From a checkpoint of a small self-supervised audio encoder (BEST-RQ).
Model: 5.4M parameters, log mel input, arch tdnn, norm groupnorm, activation elu, depths [16], widths [320].
Rows from block 3 of a small self-supervised audio encoder (BEST-RQ), named by matrix and row number. Each number is 200 + 20 x the weight over its row's rms, rounded and kept within 0 to 999. All counts start at 0.
After each channel's rows are labels from the 100 clips, of 14976, where the channel reaches its highest value: "top examples" is what is common among them. Only what is clearly more common there than usual is listed. The data: single notes of musical instruments (NSynth). In brackets: how many of the 100.
# conv: pointwise conv (model.blocks.3.conv.weight, 320x320x1), inputs 0-106

conv.65,208,197,187,207,203,207,199,192,174,171,195,221,182,216,213,198,205,186,182,226,182,249,164,218,203,217,190,196,207,201,170,181,198,210,194,204,221,190,192,204,161,189,167,187,181,194,226,235,215,206,244,218,256,204,213,195,207,237,218,199,207,188,212,182,198,208,198,182,230,183,198,183,226,205,186,206,206,189,235,209,186,218,186,170,212,187,194,200,221,240,206,183,187,203,231,231,190,183,210,170,208,205,193,205,214,209,217
top examples: pitch class G (29)

conv.13,206,185,225,175,196,204,236,238,204,182,193,200,178,201,222,180,198,174,221,172,208,190,213,210,212,159,222,173,243,210,202,226,179,204,162,197,215,221,187,193,232,219,210,209,209,202,201,185,172,202,158,193,207,214,197,180,205,200,184,210,197,190,189,181,204,190,215,212,215,219,202,224,189,181,202,239,192,179,247,192,202,220,208,231,248,214,182,193,201,194,237,191,194,196,213,180,197,176,209,187,216,197,217,190,187,238,226
top examples: pitch class C (27)

conv.230,219,206,171,181,231,240,210,201,171,189,186,217,178,233,224,164,229,224,192,222,215,181,188,221,229,202,170,150,202,194,198,219,199,241,188,214,181,235,195,182,174,200,232,174,190,228,211,171,223,182,223,229,213,225,213,209,203,187,189,215,192,183,228,201,201,202,220,216,215,202,223,215,225,189,203,202,222,173,199,182,201,209,162,176,200,193,212,221,212,180,176,176,209,198,228,204,241,215,170,213,211,188,197,237,246,217,199
top examples: octave 5 (37); octave 7 (33); pitch class D (25)

conv.236,209,192,214,197,190,211,225,189,213,186,207,166,209,184,210,184,232,179,220,212,198,199,200,175,230,166,215,184,197,218,198,176,169,190,191,200,195,185,189,193,212,220,188,179,203,216,186,215,171,205,193,192,207,201,246,248,179,210,209,173,231,210,165,199,216,218,176,203,205,249,201,181,202,204,224,184,195,224,207,198,197,201,190,161,189,214,200,208,146,199,239,206,226,202,180,171,208,209,241,203,208,196,206,206,221,209,233
top examples: octave 5 (44); organ (39)

conv.91,192,187,163,160,179,220,182,240,205,157,215,212,167,217,204,206,205,159,183,183,197,184,192,207,177,208,199,218,208,169,210,215,172,181,242,199,181,216,203,243,216,143,198,155,205,231,191,209,191,196,191,189,230,209,194,225,205,199,175,181,208,223,197,189,192,219,212,156,207,175,196,223,184,178,178,206,171,223,184,193,198,161,225,191,207,190,177,214,168,203,187,217,221,187,183,218,190,173,216,187,172,215,207,190,192,195,172
top examples: guitar (42)

conv.4,215,230,195,215,222,225,220,193,167,206,221,191,163,177,188,236,194,158,161,221,168,215,195,212,217,221,234,208,175,233,181,211,181,218,188,196,192,211,192,164,209,179,184,171,203,223,199,215,217,196,214,179,210,176,188,189,246,230,188,166,189,193,189,204,182,210,198,162,233,245,195,237,204,195,171,223,181,214,178,231,230,195,185,231,203,219,187,186,210,205,209,193,229,212,214,187,171,212,221,229,201,175,182,198,194,226,196
top examples: source: electronic (71); bass (59); octave 2 (44)

conv.173,218,149,205,211,180,220,215,186,216,211,193,233,190,207,215,219,188,236,165,206,186,187,188,206,185,192,221,223,187,185,192,204,236,239,250,202,186,214,213,212,212,183,197,171,206,218,196,191,189,235,170,209,188,176,191,182,191,205,184,202,238,178,208,197,198,192,205,195,187,215,229,187,209,184,205,209,208,220,217,217,226,173,162,209,205,197,207,195,195,211,196,227,213,182,222,207,212,196,205,195,214,185,237,200,216,214,201
top examples: pitch class A (25)

conv.319,248,172,196,216,233,216,198,187,197,189,220,219,188,206,208,165,184,191,194,215,218,194,212,227,204,179,209,168,216,170,170,216,222,229,200,234,205,208,183,227,199,215,222,195,223,222,218,218,215,184,217,243,192,222,220,207,226,198,227,268,198,234,202,212,198,215,218,201,222,216,211,217,249,232,186,214,204,158,217,174,194,201,181,210,228,183,199,194,208,211,170,189,215,195,212,214,230,207,205,182,219,203,229,205,182,198,210
top examples: octave 6 (44); keyboard (42)

conv.298,190,204,160,213,197,193,214,197,218,208,198,238,199,212,184,193,172,201,214,228,250,202,168,216,194,226,235,206,195,192,219,173,207,205,184,212,208,198,213,195,221,204,197,203,237,206,217,190,218,178,189,190,181,195,190,193,220,231,178,202,178,210,206,216,198,203,210,182,205,207,208,217,191,192,190,216,198,224,243,182,217,220,218,212,184,193,201,219,232,188,205,229,203,174,186,190,222,205,225,216,197,215,186,227,189,223,182
top examples: octave 2 (46); organ (31)

conv.7,205,188,232,238,185,174,206,260,196,171,219,216,208,207,186,208,234,205,200,205,163,185,172,228,189,237,178,192,240,237,189,218,195,184,224,209,222,208,167,204,186,157,197,191,250,198,221,189,179,196,201,231,193,205,191,240,153,223,222,230,207,218,195,215,194,171,247,176,205,176,203,207,190,163,182,176,207,188,163,186,169,222,195,181,186,206,226,179,205,218,167,179,199,207,208,187,214,193,177,200,195,209,194,166,229,231,196
top examples: octave 6 (33); pitch class D# (32)

conv.183,180,198,198,195,172,171,149,192,198,204,234,213,206,201,240,231,180,186,202,223,210,213,184,223,240,205,213,199,208,201,184,192,232,166,183,206,167,196,232,223,199,195,214,194,164,181,221,237,223,221,207,184,194,224,204,171,217,215,197,197,194,199,214,187,202,188,200,202,153,170,227,203,194,189,170,205,200,181,209,203,197,189,198,216,213,198,209,217,203,200,219,183,224,200,181,194,227,192,239,215,204,191,194,211,199,213,195
top examples: octave 4 (49); bass (49); instrument family: mallet (30)

conv.316,181,164,233,231,233,188,190,213,212,196,214,222,198,223,212,176,198,223,185,208,187,198,171,182,178,159,197,227,216,203,208,212,197,153,168,187,170,200,211,236,203,207,183,209,221,190,189,194,220,237,192,235,236,212,193,220,212,184,191,187,210,193,190,160,199,202,209,165,199,229,213,192,199,197,172,191,194,222,192,169,193,228,203,231,184,195,165,176,157,188,198,192,192,197,177,176,223,198,181,207,191,172,218,178,218,189,174
top examples: octave 4 (38)

conv.100,163,220,174,196,199,219,220,217,163,227,219,168,202,195,200,218,192,181,210,175,197,184,185,214,207,223,179,213,213,189,221,237,220,234,202,219,220,263,246,192,195,166,196,202,189,221,168,195,165,217,213,198,221,214,215,189,205,207,207,229,181,206,186,212,188,202,203,197,191,177,191,207,213,233,152,185,227,191,226,191,203,176,221,234,224,216,246,211,193,213,203,194,221,172,171,189,182,150,185,202,174,238,217,211,195,252,199
top examples: guitar (47)

conv.135,191,204,206,176,203,192,224,180,202,177,206,218,207,226,164,206,206,196,191,174,203,204,187,222,162,211,180,183,214,262,180,222,259,171,207,206,188,177,184,198,207,209,200,194,228,184,205,205,218,206,207,156,207,193,194,215,199,212,218,226,212,195,193,201,205,205,200,202,205,197,226,239,179,220,214,207,201,235,188,196,192,176,179,181,193,198,207,214,220,210,181,189,229,180,216,238,191,201,207,208,166,207,190,213,201,244,188
top examples: octave 2 (45); octave 1 (31)

conv.195,214,202,193,216,207,243,207,211,214,179,161,215,183,205,211,186,218,193,223,205,187,165,199,196,197,150,219,184,195,170,211,201,193,158,205,211,189,192,231,216,235,181,188,204,236,200,189,182,193,205,171,206,184,166,178,183,204,214,179,204,214,212,197,216,246,216,213,211,199,209,189,192,209,217,218,206,229,217,203,203,193,194,206,242,196,218,220,192,235,157,215,200,206,195,189,181,205,185,185,210,189,196,219,187,219,170,230
top examples: pitch class A (51); octave 5 (43); note: A5 (35)

conv.206,180,170,216,186,214,186,192,170,221,194,179,180,193,213,202,214,195,195,163,243,242,186,179,211,211,197,205,197,203,192,201,187,216,177,159,193,209,220,194,220,195,203,203,177,175,215,185,213,187,223,200,184,212,207,215,182,257,206,202,186,205,183,210,217,197,224,215,184,191,204,202,200,194,210,159,194,178,212,213,202,201,244,194,190,212,230,193,245,220,155,196,213,194,218,187,190,196,179,216,247,187,209,184,203,206,211,168
top examples: electronic (74); organ (67)

conv.190,195,179,198,197,188,180,194,177,172,209,224,230,219,186,217,201,200,219,172,197,208,188,178,208,184,225,203,210,196,174,167,209,220,194,205,235,166,172,183,194,192,197,207,215,158,195,222,220,229,197,219,214,181,226,208,201,223,197,207,211,203,181,193,189,170,200,206,202,192,212,184,188,222,208,214,229,181,210,213,218,218,204,174,226,177,222,211,198,192,192,168,187,204,201,211,221,183,216,137,206,220,171,184,188,198,235,207
top examples: octave 3 (46); organ (39)

conv.17,215,159,163,202,197,179,223,225,204,181,189,198,150,220,201,192,233,202,206,162,180,214,155,198,234,190,170,196,212,221,188,236,170,238,206,196,207,245,176,207,223,147,199,188,210,188,178,228,189,205,209,188,193,204,157,212,202,189,155,206,194,230,217,212,208,161,160,193,199,175,213,190,214,202,215,197,195,218,194,194,203,176,188,183,205,201,161,190,202,200,222,195,193,162,193,222,194,202,221,193,157,159,164,186,217,202,175
top examples: octave 5 (38); octave 6 (29)

conv.131,236,189,205,220,202,217,203,184,189,211,183,235,190,199,235,203,177,201,201,215,197,180,246,180,202,208,201,174,199,176,201,200,222,219,204,190,204,219,223,208,204,196,196,186,171,166,215,184,200,206,207,222,203,217,175,171,237,198,161,260,241,194,209,161,175,207,222,226,212,223,197,191,223,184,212,146,213,200,208,191,207,200,217,218,194,202,187,231,227,188,209,228,225,167,223,212,214,229,205,202,222,216,227,185,194,192,204
top examples: pitch class G (47); octave 6 (38); octave 5 (38)

conv.90,222,211,235,170,235,199,185,179,215,241,203,203,200,212,199,203,195,193,208,219,192,159,228,234,177,235,195,179,202,195,198,205,224,199,206,213,219,165,212,247,214,210,202,217,166,199,220,181,203,222,189,205,236,190,195,202,215,246,213,198,188,191,198,216,206,221,233,218,196,206,178,209,168,177,214,214,195,242,227,152,192,222,193,213,214,232,205,221,169,170,184,207,221,222,203,234,211,170,218,218,231,234,218,189,202,201,197
top examples: electronic (65); octave 3 (37)

conv.128,195,221,199,217,206,190,207,173,199,182,169,244,217,192,192,195,196,222,229,235,208,234,217,208,206,251,197,195,190,203,191,231,216,182,203,218,241,228,198,187,188,207,188,209,207,212,223,192,198,197,194,208,172,222,201,214,250,226,193,223,182,201,220,209,207,225,183,207,176,208,189,210,197,226,183,210,219,211,195,230,244,189,201,205,178,186,173,223,218,200,194,184,213,245,187,206,234,174,177,202,231,196,234,199,180,196,217
top examples: octave 6 (44); pitch class D# (33)

conv.44,242,178,200,232,195,217,198,191,156,187,179,173,162,199,210,203,193,211,229,200,204,202,203,215,223,214,212,221,229,221,220,176,212,223,221,224,202,204,187,190,203,204,210,209,225,210,211,208,211,212,191,212,218,163,209,196,180,233,192,199,206,197,209,216,246,226,185,169,214,234,204,223,214,220,179,198,192,226,194,184,207,232,186,234,189,167,202,180,228,175,205,180,201,186,206,171,204,167,199,183,232,219,227,214,211,233,184
top examples: acoustic (77); string (41)

conv.239,175,218,189,182,219,200,209,210,167,168,187,204,199,193,213,185,178,178,213,210,184,215,228,169,194,185,201,193,204,204,234,194,193,194,212,205,220,246,247,241,202,180,215,197,214,169,192,202,186,202,181,182,203,199,179,170,206,231,204,205,226,197,238,199,195,207,185,229,235,234,209,221,182,243,211,177,188,207,226,187,201,206,200,215,200,173,181,239,191,181,222,227,207,198,190,234,230,171,206,224,177,190,217,213,187,205,170
top examples: octave 4 (44)

conv.292,207,225,202,215,187,239,192,193,207,189,189,166,205,196,224,200,201,165,199,191,192,188,190,206,162,167,215,192,204,228,168,231,186,216,182,209,225,213,211,202,210,230,190,185,223,178,211,187,200,251,207,209,194,203,213,227,204,196,168,221,197,216,225,171,185,233,163,203,199,222,204,204,165,215,220,216,218,231,182,209,223,224,179,175,199,195,175,193,184,209,190,233,195,193,170,205,166,197,204,176,201,179,189,197,213,224,188
top examples: bass (44); octave 6 (29)

conv.204,186,209,196,195,179,204,186,181,177,206,217,212,214,210,195,190,186,187,194,169,198,189,189,194,191,238,214,166,159,212,187,211,208,197,239,233,168,235,179,189,200,211,166,216,181,163,182,168,215,191,223,159,169,243,211,227,229,197,183,206,203,184,200,180,174,240,197,206,174,213,218,207,212,214,186,173,247,195,218,205,175,182,222,184,192,187,205,197,218,179,205,189,218,174,216,197,197,182,151,197,211,192,156,205,220,196,191
top examples: bass (49)

conv.62,192,203,223,197,233,203,203,213,217,235,188,172,212,228,200,174,219,216,177,183,195,193,191,190,195,216,221,184,207,170,226,199,203,193,211,168,170,233,204,233,185,251,164,194,227,168,226,210,214,207,204,181,219,194,179,208,206,224,181,183,220,192,186,220,196,208,232,202,193,189,157,206,177,187,248,215,146,227,194,158,170,195,211,238,180,183,210,215,210,169,211,219,200,177,190,199,190,208,208,213,233,209,162,190,223,179,213
top examples: octave 4 (55); keyboard (34)

conv.89,165,210,176,200,218,234,206,218,200,203,245,229,192,211,173,219,233,192,193,213,189,214,209,185,170,222,194,197,176,207,195,192,198,208,194,208,180,217,176,182,192,179,207,155,177,149,247,188,213,174,207,215,187,218,229,215,206,201,188,203,194,209,169,211,197,186,220,244,213,179,175,200,206,177,206,185,191,160,207,186,163,175,216,207,186,211,208,179,172,192,217,179,175,223,205,183,194,197,185,202,200,212,188,214,210,193,223
top examples: octave 6 (51)

conv.103,213,231,206,183,210,208,209,204,149,188,205,203,205,229,220,197,200,227,202,187,206,201,177,195,204,192,196,197,211,186,227,226,193,210,190,202,223,192,197,172,247,221,196,176,237,224,174,155,174,195,208,172,212,192,217,187,214,201,184,203,204,215,176,205,166,214,191,177,201,206,165,217,173,217,203,188,186,173,184,197,191,174,194,204,227,154,165,261,185,195,160,193,212,211,205,202,222,219,170,202,195,182,213,204,220,190,203
top examples: pitch class G (30)

conv.175,184,218,210,225,229,228,184,183,212,164,155,217,198,194,199,202,199,187,215,185,250,193,213,219,181,217,205,207,215,227,214,184,178,196,193,200,218,177,200,189,185,193,215,228,175,200,203,214,188,220,195,195,173,196,202,203,195,206,166,206,173,184,225,185,196,185,224,231,210,200,188,199,209,196,202,171,222,210,206,217,203,179,217,221,190,201,205,182,185,189,188,202,180,164,195,195,196,221,193,190,204,228,200,222,224,177,213
top examples: keyboard (37); mallet (30)

conv.259,180,196,204,202,186,189,209,153,205,225,204,219,200,185,188,231,167,216,224,191,189,195,198,209,217,205,156,182,196,186,218,182,215,179,206,160,133,167,205,178,200,210,208,196,235,206,228,215,237,225,165,204,237,170,187,189,218,193,171,189,188,208,182,182,216,189,204,188,193,222,172,174,187,203,181,208,215,215,210,200,196,186,214,222,214,141,194,196,200,160,199,178,215,195,209,217,237,189,190,239,178,219,166,184,206,152,196
top examples: pitch class G (48); instrument family: organ (47); note: G4 (29)

conv.277,213,212,174,191,229,182,236,175,202,213,168,230,216,201,220,205,201,180,200,222,199,203,216,180,181,197,201,193,207,176,201,220,185,191,235,229,188,159,207,228,190,207,176,183,158,200,165,213,212,197,174,172,203,193,205,177,215,172,181,169,148,220,224,210,204,199,227,208,178,223,181,265,184,209,204,180,175,201,197,191,176,199,195,197,230,216,193,185,227,183,167,174,213,181,188,202,217,234,212,202,187,188,228,220,223,207,184
top examples: source: electronic (69); octave 3 (65); organ (46)

conv.232,195,192,195,183,193,191,202,176,188,158,196,205,243,226,189,213,184,202,197,187,222,180,207,218,209,214,198,191,218,198,204,204,194,223,234,189,226,187,204,190,209,188,244,208,223,223,175,215,157,199,168,182,185,170,178,204,184,189,167,236,219,214,193,209,182,168,209,165,180,198,238,191,183,234,206,200,166,182,172,173,209,211,182,168,205,161,191,222,229,210,212,188,165,195,173,213,155,162,178,151,200,228,195,192,229,204,205
top examples: octave 6 (61); string (30); pitch class: D (29)

conv.252,183,186,192,231,185,216,201,238,231,168,216,210,200,210,209,209,237,156,232,187,227,219,217,177,195,211,197,230,216,246,210,216,225,177,201,195,209,189,181,214,182,183,193,203,172,210,180,196,173,220,188,206,184,205,223,203,199,225,207,201,231,211,220,225,212,203,206,196,179,199,201,241,216,231,201,203,173,177,211,206,193,229,195,158,208,196,183,176,210,205,211,188,217,214,180,192,198,177,226,203,177,231,172,193,220,166,192
top examples: source: electronic (64); octave 3 (61); organ (60)

conv.240,208,207,189,233,211,237,186,211,226,209,241,186,207,212,179,232,208,213,226,178,161,224,200,175,213,251,181,237,194,235,211,197,194,235,197,190,202,206,188,207,222,171,196,207,202,226,187,212,199,198,212,199,200,183,230,165,218,207,186,225,218,211,165,221,207,215,173,201,190,201,176,210,179,228,195,195,221,203,211,197,212,206,211,217,222,189,225,204,199,187,223,221,194,234,188,174,200,155,220,198,158,180,171,199,176,216,160
top examples: acoustic (78); brass (29)

conv.314,180,166,203,189,197,190,206,205,183,191,185,177,154,192,191,204,220,225,207,194,168,176,215,220,218,205,250,189,176,239,213,160,247,219,220,168,195,190,205,191,224,177,243,205,213,224,203,211,176,194,184,213,219,179,178,195,177,216,199,194,226,217,181,220,185,173,150,209,206,179,227,185,230,254,187,218,217,161,177,171,196,219,192,199,187,190,212,229,206,201,202,175,233,188,191,197,182,188,191,209,207,185,211,210,195,209,181
top examples: guitar (39)

conv.64,207,201,204,202,229,187,190,208,221,218,201,232,237,186,217,218,211,200,193,211,204,212,191,161,191,218,247,224,193,182,175,196,217,195,229,205,187,193,178,188,207,219,182,178,161,152,199,223,196,188,209,223,158,212,185,226,183,187,181,195,178,187,244,218,246,219,189,229,171,188,203,211,164,212,193,198,223,197,219,214,226,186,234,194,235,200,202,171,202,208,219,191,187,186,247,211,159,184,199,184,198,167,176,240,208,202,219
top examples: octave 3 (37); pitch class C (28)

conv.212,215,175,218,189,204,178,196,189,193,198,229,173,205,228,200,196,201,217,167,191,199,197,217,220,179,194,190,200,244,193,216,229,204,186,225,234,204,152,208,177,181,176,201,198,195,189,206,262,160,212,218,192,213,230,156,259,213,217,153,197,196,183,178,219,172,217,154,194,172,180,203,178,219,197,265,208,208,177,195,163,184,208,193,196,243,207,176,206,187,226,189,178,208,217,217,226,171,178,211,205,201,203,236,187,194,194,205
top examples: pitch class G (36); octave 7 (28); note: G7 (25)

conv.174,194,177,200,185,216,190,218,193,172,208,217,204,174,248,186,210,236,196,177,202,175,183,202,186,199,178,186,168,218,170,187,170,202,212,233,206,189,220,184,203,210,207,165,224,158,238,212,199,170,175,216,186,235,216,188,210,217,193,216,172,209,209,206,211,228,173,203,198,193,210,181,203,182,243,179,221,160,243,210,197,193,219,193,202,217,190,181,254,214,241,212,215,177,170,218,177,232,189,211,176,193,220,216,178,227,194,205
top examples: electronic (63); octave 3 (40); instrument family: keyboard (34)

conv.77,200,191,183,205,220,184,201,218,176,207,200,216,192,198,231,205,205,183,206,201,172,201,200,224,220,176,174,201,215,205,198,170,214,177,188,191,156,171,163,183,222,209,181,208,221,218,195,202,219,204,197,208,180,176,181,209,213,197,190,176,242,239,209,210,212,240,196,193,208,222,230,188,197,183,184,215,204,190,185,203,167,207,203,221,186,221,173,198,190,177,218,186,187,189,213,235,180,211,209,211,195,212,175,180,211,192,236
top examples: octave 3 (40)

conv.92,180,203,209,200,195,211,178,248,153,216,192,166,176,181,187,234,196,200,195,193,188,194,223,218,183,206,227,227,184,227,177,166,192,245,178,225,223,225,171,177,218,224,206,215,216,227,194,215,203,201,211,170,162,216,223,189,216,202,213,204,198,218,181,200,213,177,221,192,201,231,193,211,213,180,186,251,198,183,191,198,221,204,201,186,207,217,209,212,197,185,162,171,187,200,208,188,236,211,183,214,206,188,215,171,174,206,223
top examples: source: electronic (89); organ (84); octave 1 (73)

conv.120,182,174,187,182,232,217,211,233,197,159,187,193,152,180,197,161,208,246,209,194,199,191,178,189,201,220,192,212,207,212,242,186,193,205,229,215,195,222,194,176,210,219,205,175,233,227,207,186,188,205,185,233,229,175,188,189,209,223,163,205,226,223,183,206,190,212,203,181,215,191,207,224,210,225,182,220,215,237,208,185,189,197,206,193,212,186,217,209,209,208,202,208,215,214,229,220,234,185,196,251,163,214,226,178,225,176,194
top examples: pitch class C (32); note: B5 (29); note: C6 (27)

conv.78,190,185,161,171,227,197,217,209,189,179,223,192,170,219,189,215,201,193,225,186,203,220,208,237,198,191,199,185,189,218,187,202,232,230,186,187,209,162,203,217,247,188,236,191,202,230,216,199,204,215,203,195,213,206,195,189,233,215,176,222,206,151,225,186,170,214,209,200,219,208,228,231,210,226,195,244,192,182,225,200,219,206,165,193,216,209,181,191,197,213,205,224,207,187,216,217,207,197,164,224,179,208,200,213,211,180,169
top examples: octave 1 (50); synth lead (30)

conv.134,188,187,217,219,200,158,164,211,225,202,182,180,161,220,214,191,197,182,212,169,141,179,234,187,224,169,191,189,225,205,218,204,163,215,177,170,194,202,206,211,193,176,169,200,215,204,185,216,197,234,171,186,197,228,203,202,186,213,207,173,208,216,233,187,197,201,195,178,213,202,197,215,169,202,210,186,163,196,225,234,236,205,203,205,218,239,194,214,212,173,207,209,179,186,207,235,198,231,152,192,188,182,186,192,195,208,187
top examples: bass (59); octave 2 (44)

conv.286,190,224,183,234,185,205,170,191,180,177,162,216,171,177,187,179,172,167,253,214,160,196,183,207,224,164,213,232,175,192,206,170,216,226,181,210,221,232,211,199,204,260,232,228,196,183,181,187,178,174,211,211,210,206,194,167,233,200,196,191,169,225,162,204,177,219,193,204,196,187,183,198,214,189,193,179,186,217,209,197,199,214,201,189,206,206,185,214,166,203,189,193,228,171,205,189,209,242,164,217,186,185,196,209,206,210,201
top examples: octave 5 (52); pitch class C (40); note: C6 (37)

conv.164,184,219,192,156,204,182,205,227,213,212,220,217,195,205,185,193,158,181,205,237,181,225,160,178,234,189,185,213,210,191,201,209,174,244,171,219,221,229,221,180,177,221,162,195,177,209,187,184,189,166,202,191,227,193,205,179,213,198,240,204,219,195,204,198,202,239,165,182,185,175,208,221,216,193,170,219,231,187,162,190,195,198,167,170,192,194,191,222,197,210,204,203,195,194,180,208,189,214,206,236,189,174,209,206,189,170,207
top examples: octave 5 (63); pitch class: D (36); note: D5 (29); note: D#5 (25)

conv.305,214,201,231,219,209,175,182,225,210,170,225,204,192,198,180,184,159,223,168,228,189,197,199,176,189,171,175,174,217,222,204,149,208,193,184,206,240,195,194,165,213,190,192,218,193,222,213,242,196,218,197,195,190,211,209,191,241,190,198,208,195,203,223,148,200,196,201,191,208,225,212,225,195,216,210,178,192,189,190,203,201,196,200,210,220,196,191,196,225,178,209,219,183,180,215,218,184,201,199,201,216,210,233,196,181,207,199
top examples: keyboard (40); octave 6 (36); pitch class: B (27)

conv.146,212,194,225,214,191,215,187,161,207,181,176,229,220,218,231,221,232,166,183,201,194,202,201,242,202,199,178,213,215,223,234,163,198,212,198,172,158,166,192,175,206,157,225,168,229,197,189,161,192,218,205,212,189,211,170,217,197,139,209,187,223,215,202,176,196,188,211,207,193,193,222,185,194,205,205,214,177,184,179,190,175,221,233,206,199,170,209,182,160,228,216,202,192,153,255,204,196,182,235,216,216,197,195,180,238,215,225
top examples: octave 6 (36); pitch class G (32)

conv.187,148,228,163,176,216,184,223,196,186,185,217,168,187,183,188,220,183,170,180,181,159,201,217,210,181,215,190,203,181,216,188,196,223,214,145,184,217,181,210,211,228,228,214,180,190,217,164,160,167,195,211,206,160,206,204,215,240,175,212,228,209,197,179,216,180,224,175,203,203,206,203,216,208,179,196,233,153,207,213,189,184,193,226,186,207,210,195,209,178,216,184,177,207,199,200,195,215,187,214,188,174,192,196,223,220,229,171
top examples: octave 2 (40); octave 1 (36); string (30)

conv.264,247,182,196,171,196,233,187,185,169,206,136,200,168,201,202,188,213,184,195,219,200,209,203,224,226,174,185,189,206,238,178,225,220,205,214,232,181,194,219,176,238,220,191,158,180,223,179,166,190,201,217,213,207,179,190,205,217,176,210,226,198,178,202,238,202,212,182,187,222,219,211,191,210,194,207,191,171,198,201,218,188,174,145,184,202,186,212,194,194,194,185,182,188,216,195,183,197,206,189,199,215,199,194,216,227,191,160
top examples: octave 3 (37)

conv.138,181,204,223,172,190,190,215,210,180,239,204,197,170,195,197,193,207,178,204,201,198,205,211,192,194,180,218,189,201,228,217,200,184,184,233,221,204,217,194,163,163,147,182,198,184,181,180,168,206,208,204,201,215,168,186,224,225,176,202,207,222,185,232,197,179,159,186,179,195,164,239,248,196,194,192,199,196,168,218,187,217,211,171,208,219,196,203,172,151,199,250,173,219,192,188,202,179,177,198,186,231,213,204,200,208,205,191
top examples: octave 1 (43); octave 2 (35)

conv.80,218,181,202,161,213,196,206,216,211,187,202,233,182,215,204,198,216,179,165,207,238,227,180,213,208,214,176,185,194,219,157,195,216,196,215,187,212,212,212,207,205,221,210,206,199,207,193,210,218,197,175,203,218,187,220,215,202,235,218,212,184,201,181,183,211,205,201,209,217,166,198,191,201,221,216,197,180,233,224,188,162,161,163,204,189,243,232,215,218,183,187,226,217,226,229,211,220,210,242,178,185,170,181,183,219,202,221
top examples: keyboard (40); octave 1 (34); octave 2 (32)

conv.139,163,211,212,167,200,175,182,213,203,193,177,203,202,207,171,153,170,205,188,197,213,153,203,195,236,161,180,175,218,189,198,233,221,194,179,211,249,206,189,226,187,224,231,194,202,221,224,202,179,228,177,210,217,224,196,196,210,165,224,216,206,193,199,188,173,199,202,194,220,210,233,249,183,217,212,209,188,219,181,229,198,204,201,182,200,241,185,171,220,227,218,198,197,222,214,204,201,205,231,199,195,213,240,199,185,207,236
top examples: bass (51); octave 1 (42); octave 2 (38)

conv.247,193,195,195,179,204,203,194,170,200,228,193,203,202,191,188,191,209,171,241,231,185,187,211,195,217,188,187,198,215,190,204,199,201,170,171,207,212,214,213,210,223,245,190,196,184,185,157,156,182,208,191,185,189,230,220,179,200,227,209,179,191,214,191,223,198,237,220,201,201,236,185,222,194,167,185,202,186,214,212,184,197,210,192,221,196,207,226,188,204,189,203,229,209,223,177,196,244,190,194,198,232,164,145,217,200,193,212
top examples: octave 3 (40); string (32)

conv.265,197,204,208,210,184,234,191,183,212,184,213,211,204,224,183,181,221,204,177,225,148,243,183,174,194,159,180,217,190,215,191,191,182,224,226,224,194,207,208,224,231,227,224,179,204,157,205,184,178,218,188,174,188,177,199,203,208,226,222,205,192,205,201,179,207,188,194,190,206,185,199,194,203,215,180,187,226,191,220,175,185,177,197,165,193,189,197,184,240,204,181,222,204,218,210,178,226,232,192,204,214,197,192,177,169,201,179
top examples: octave 6 (28)

conv.179,188,194,237,211,214,210,191,199,241,227,203,192,187,189,199,185,200,203,217,212,180,182,197,183,215,197,215,183,186,189,191,205,219,236,196,247,197,240,210,178,195,235,211,190,199,201,229,193,189,231,197,178,228,154,163,162,219,189,180,156,206,217,204,202,184,191,185,177,187,174,213,184,206,225,204,206,188,183,178,206,216,233,199,186,187,246,217,206,182,186,205,207,203,174,193,187,196,231,196,193,215,195,218,216,218,204,204
top examples: bass (83); synthetic (82)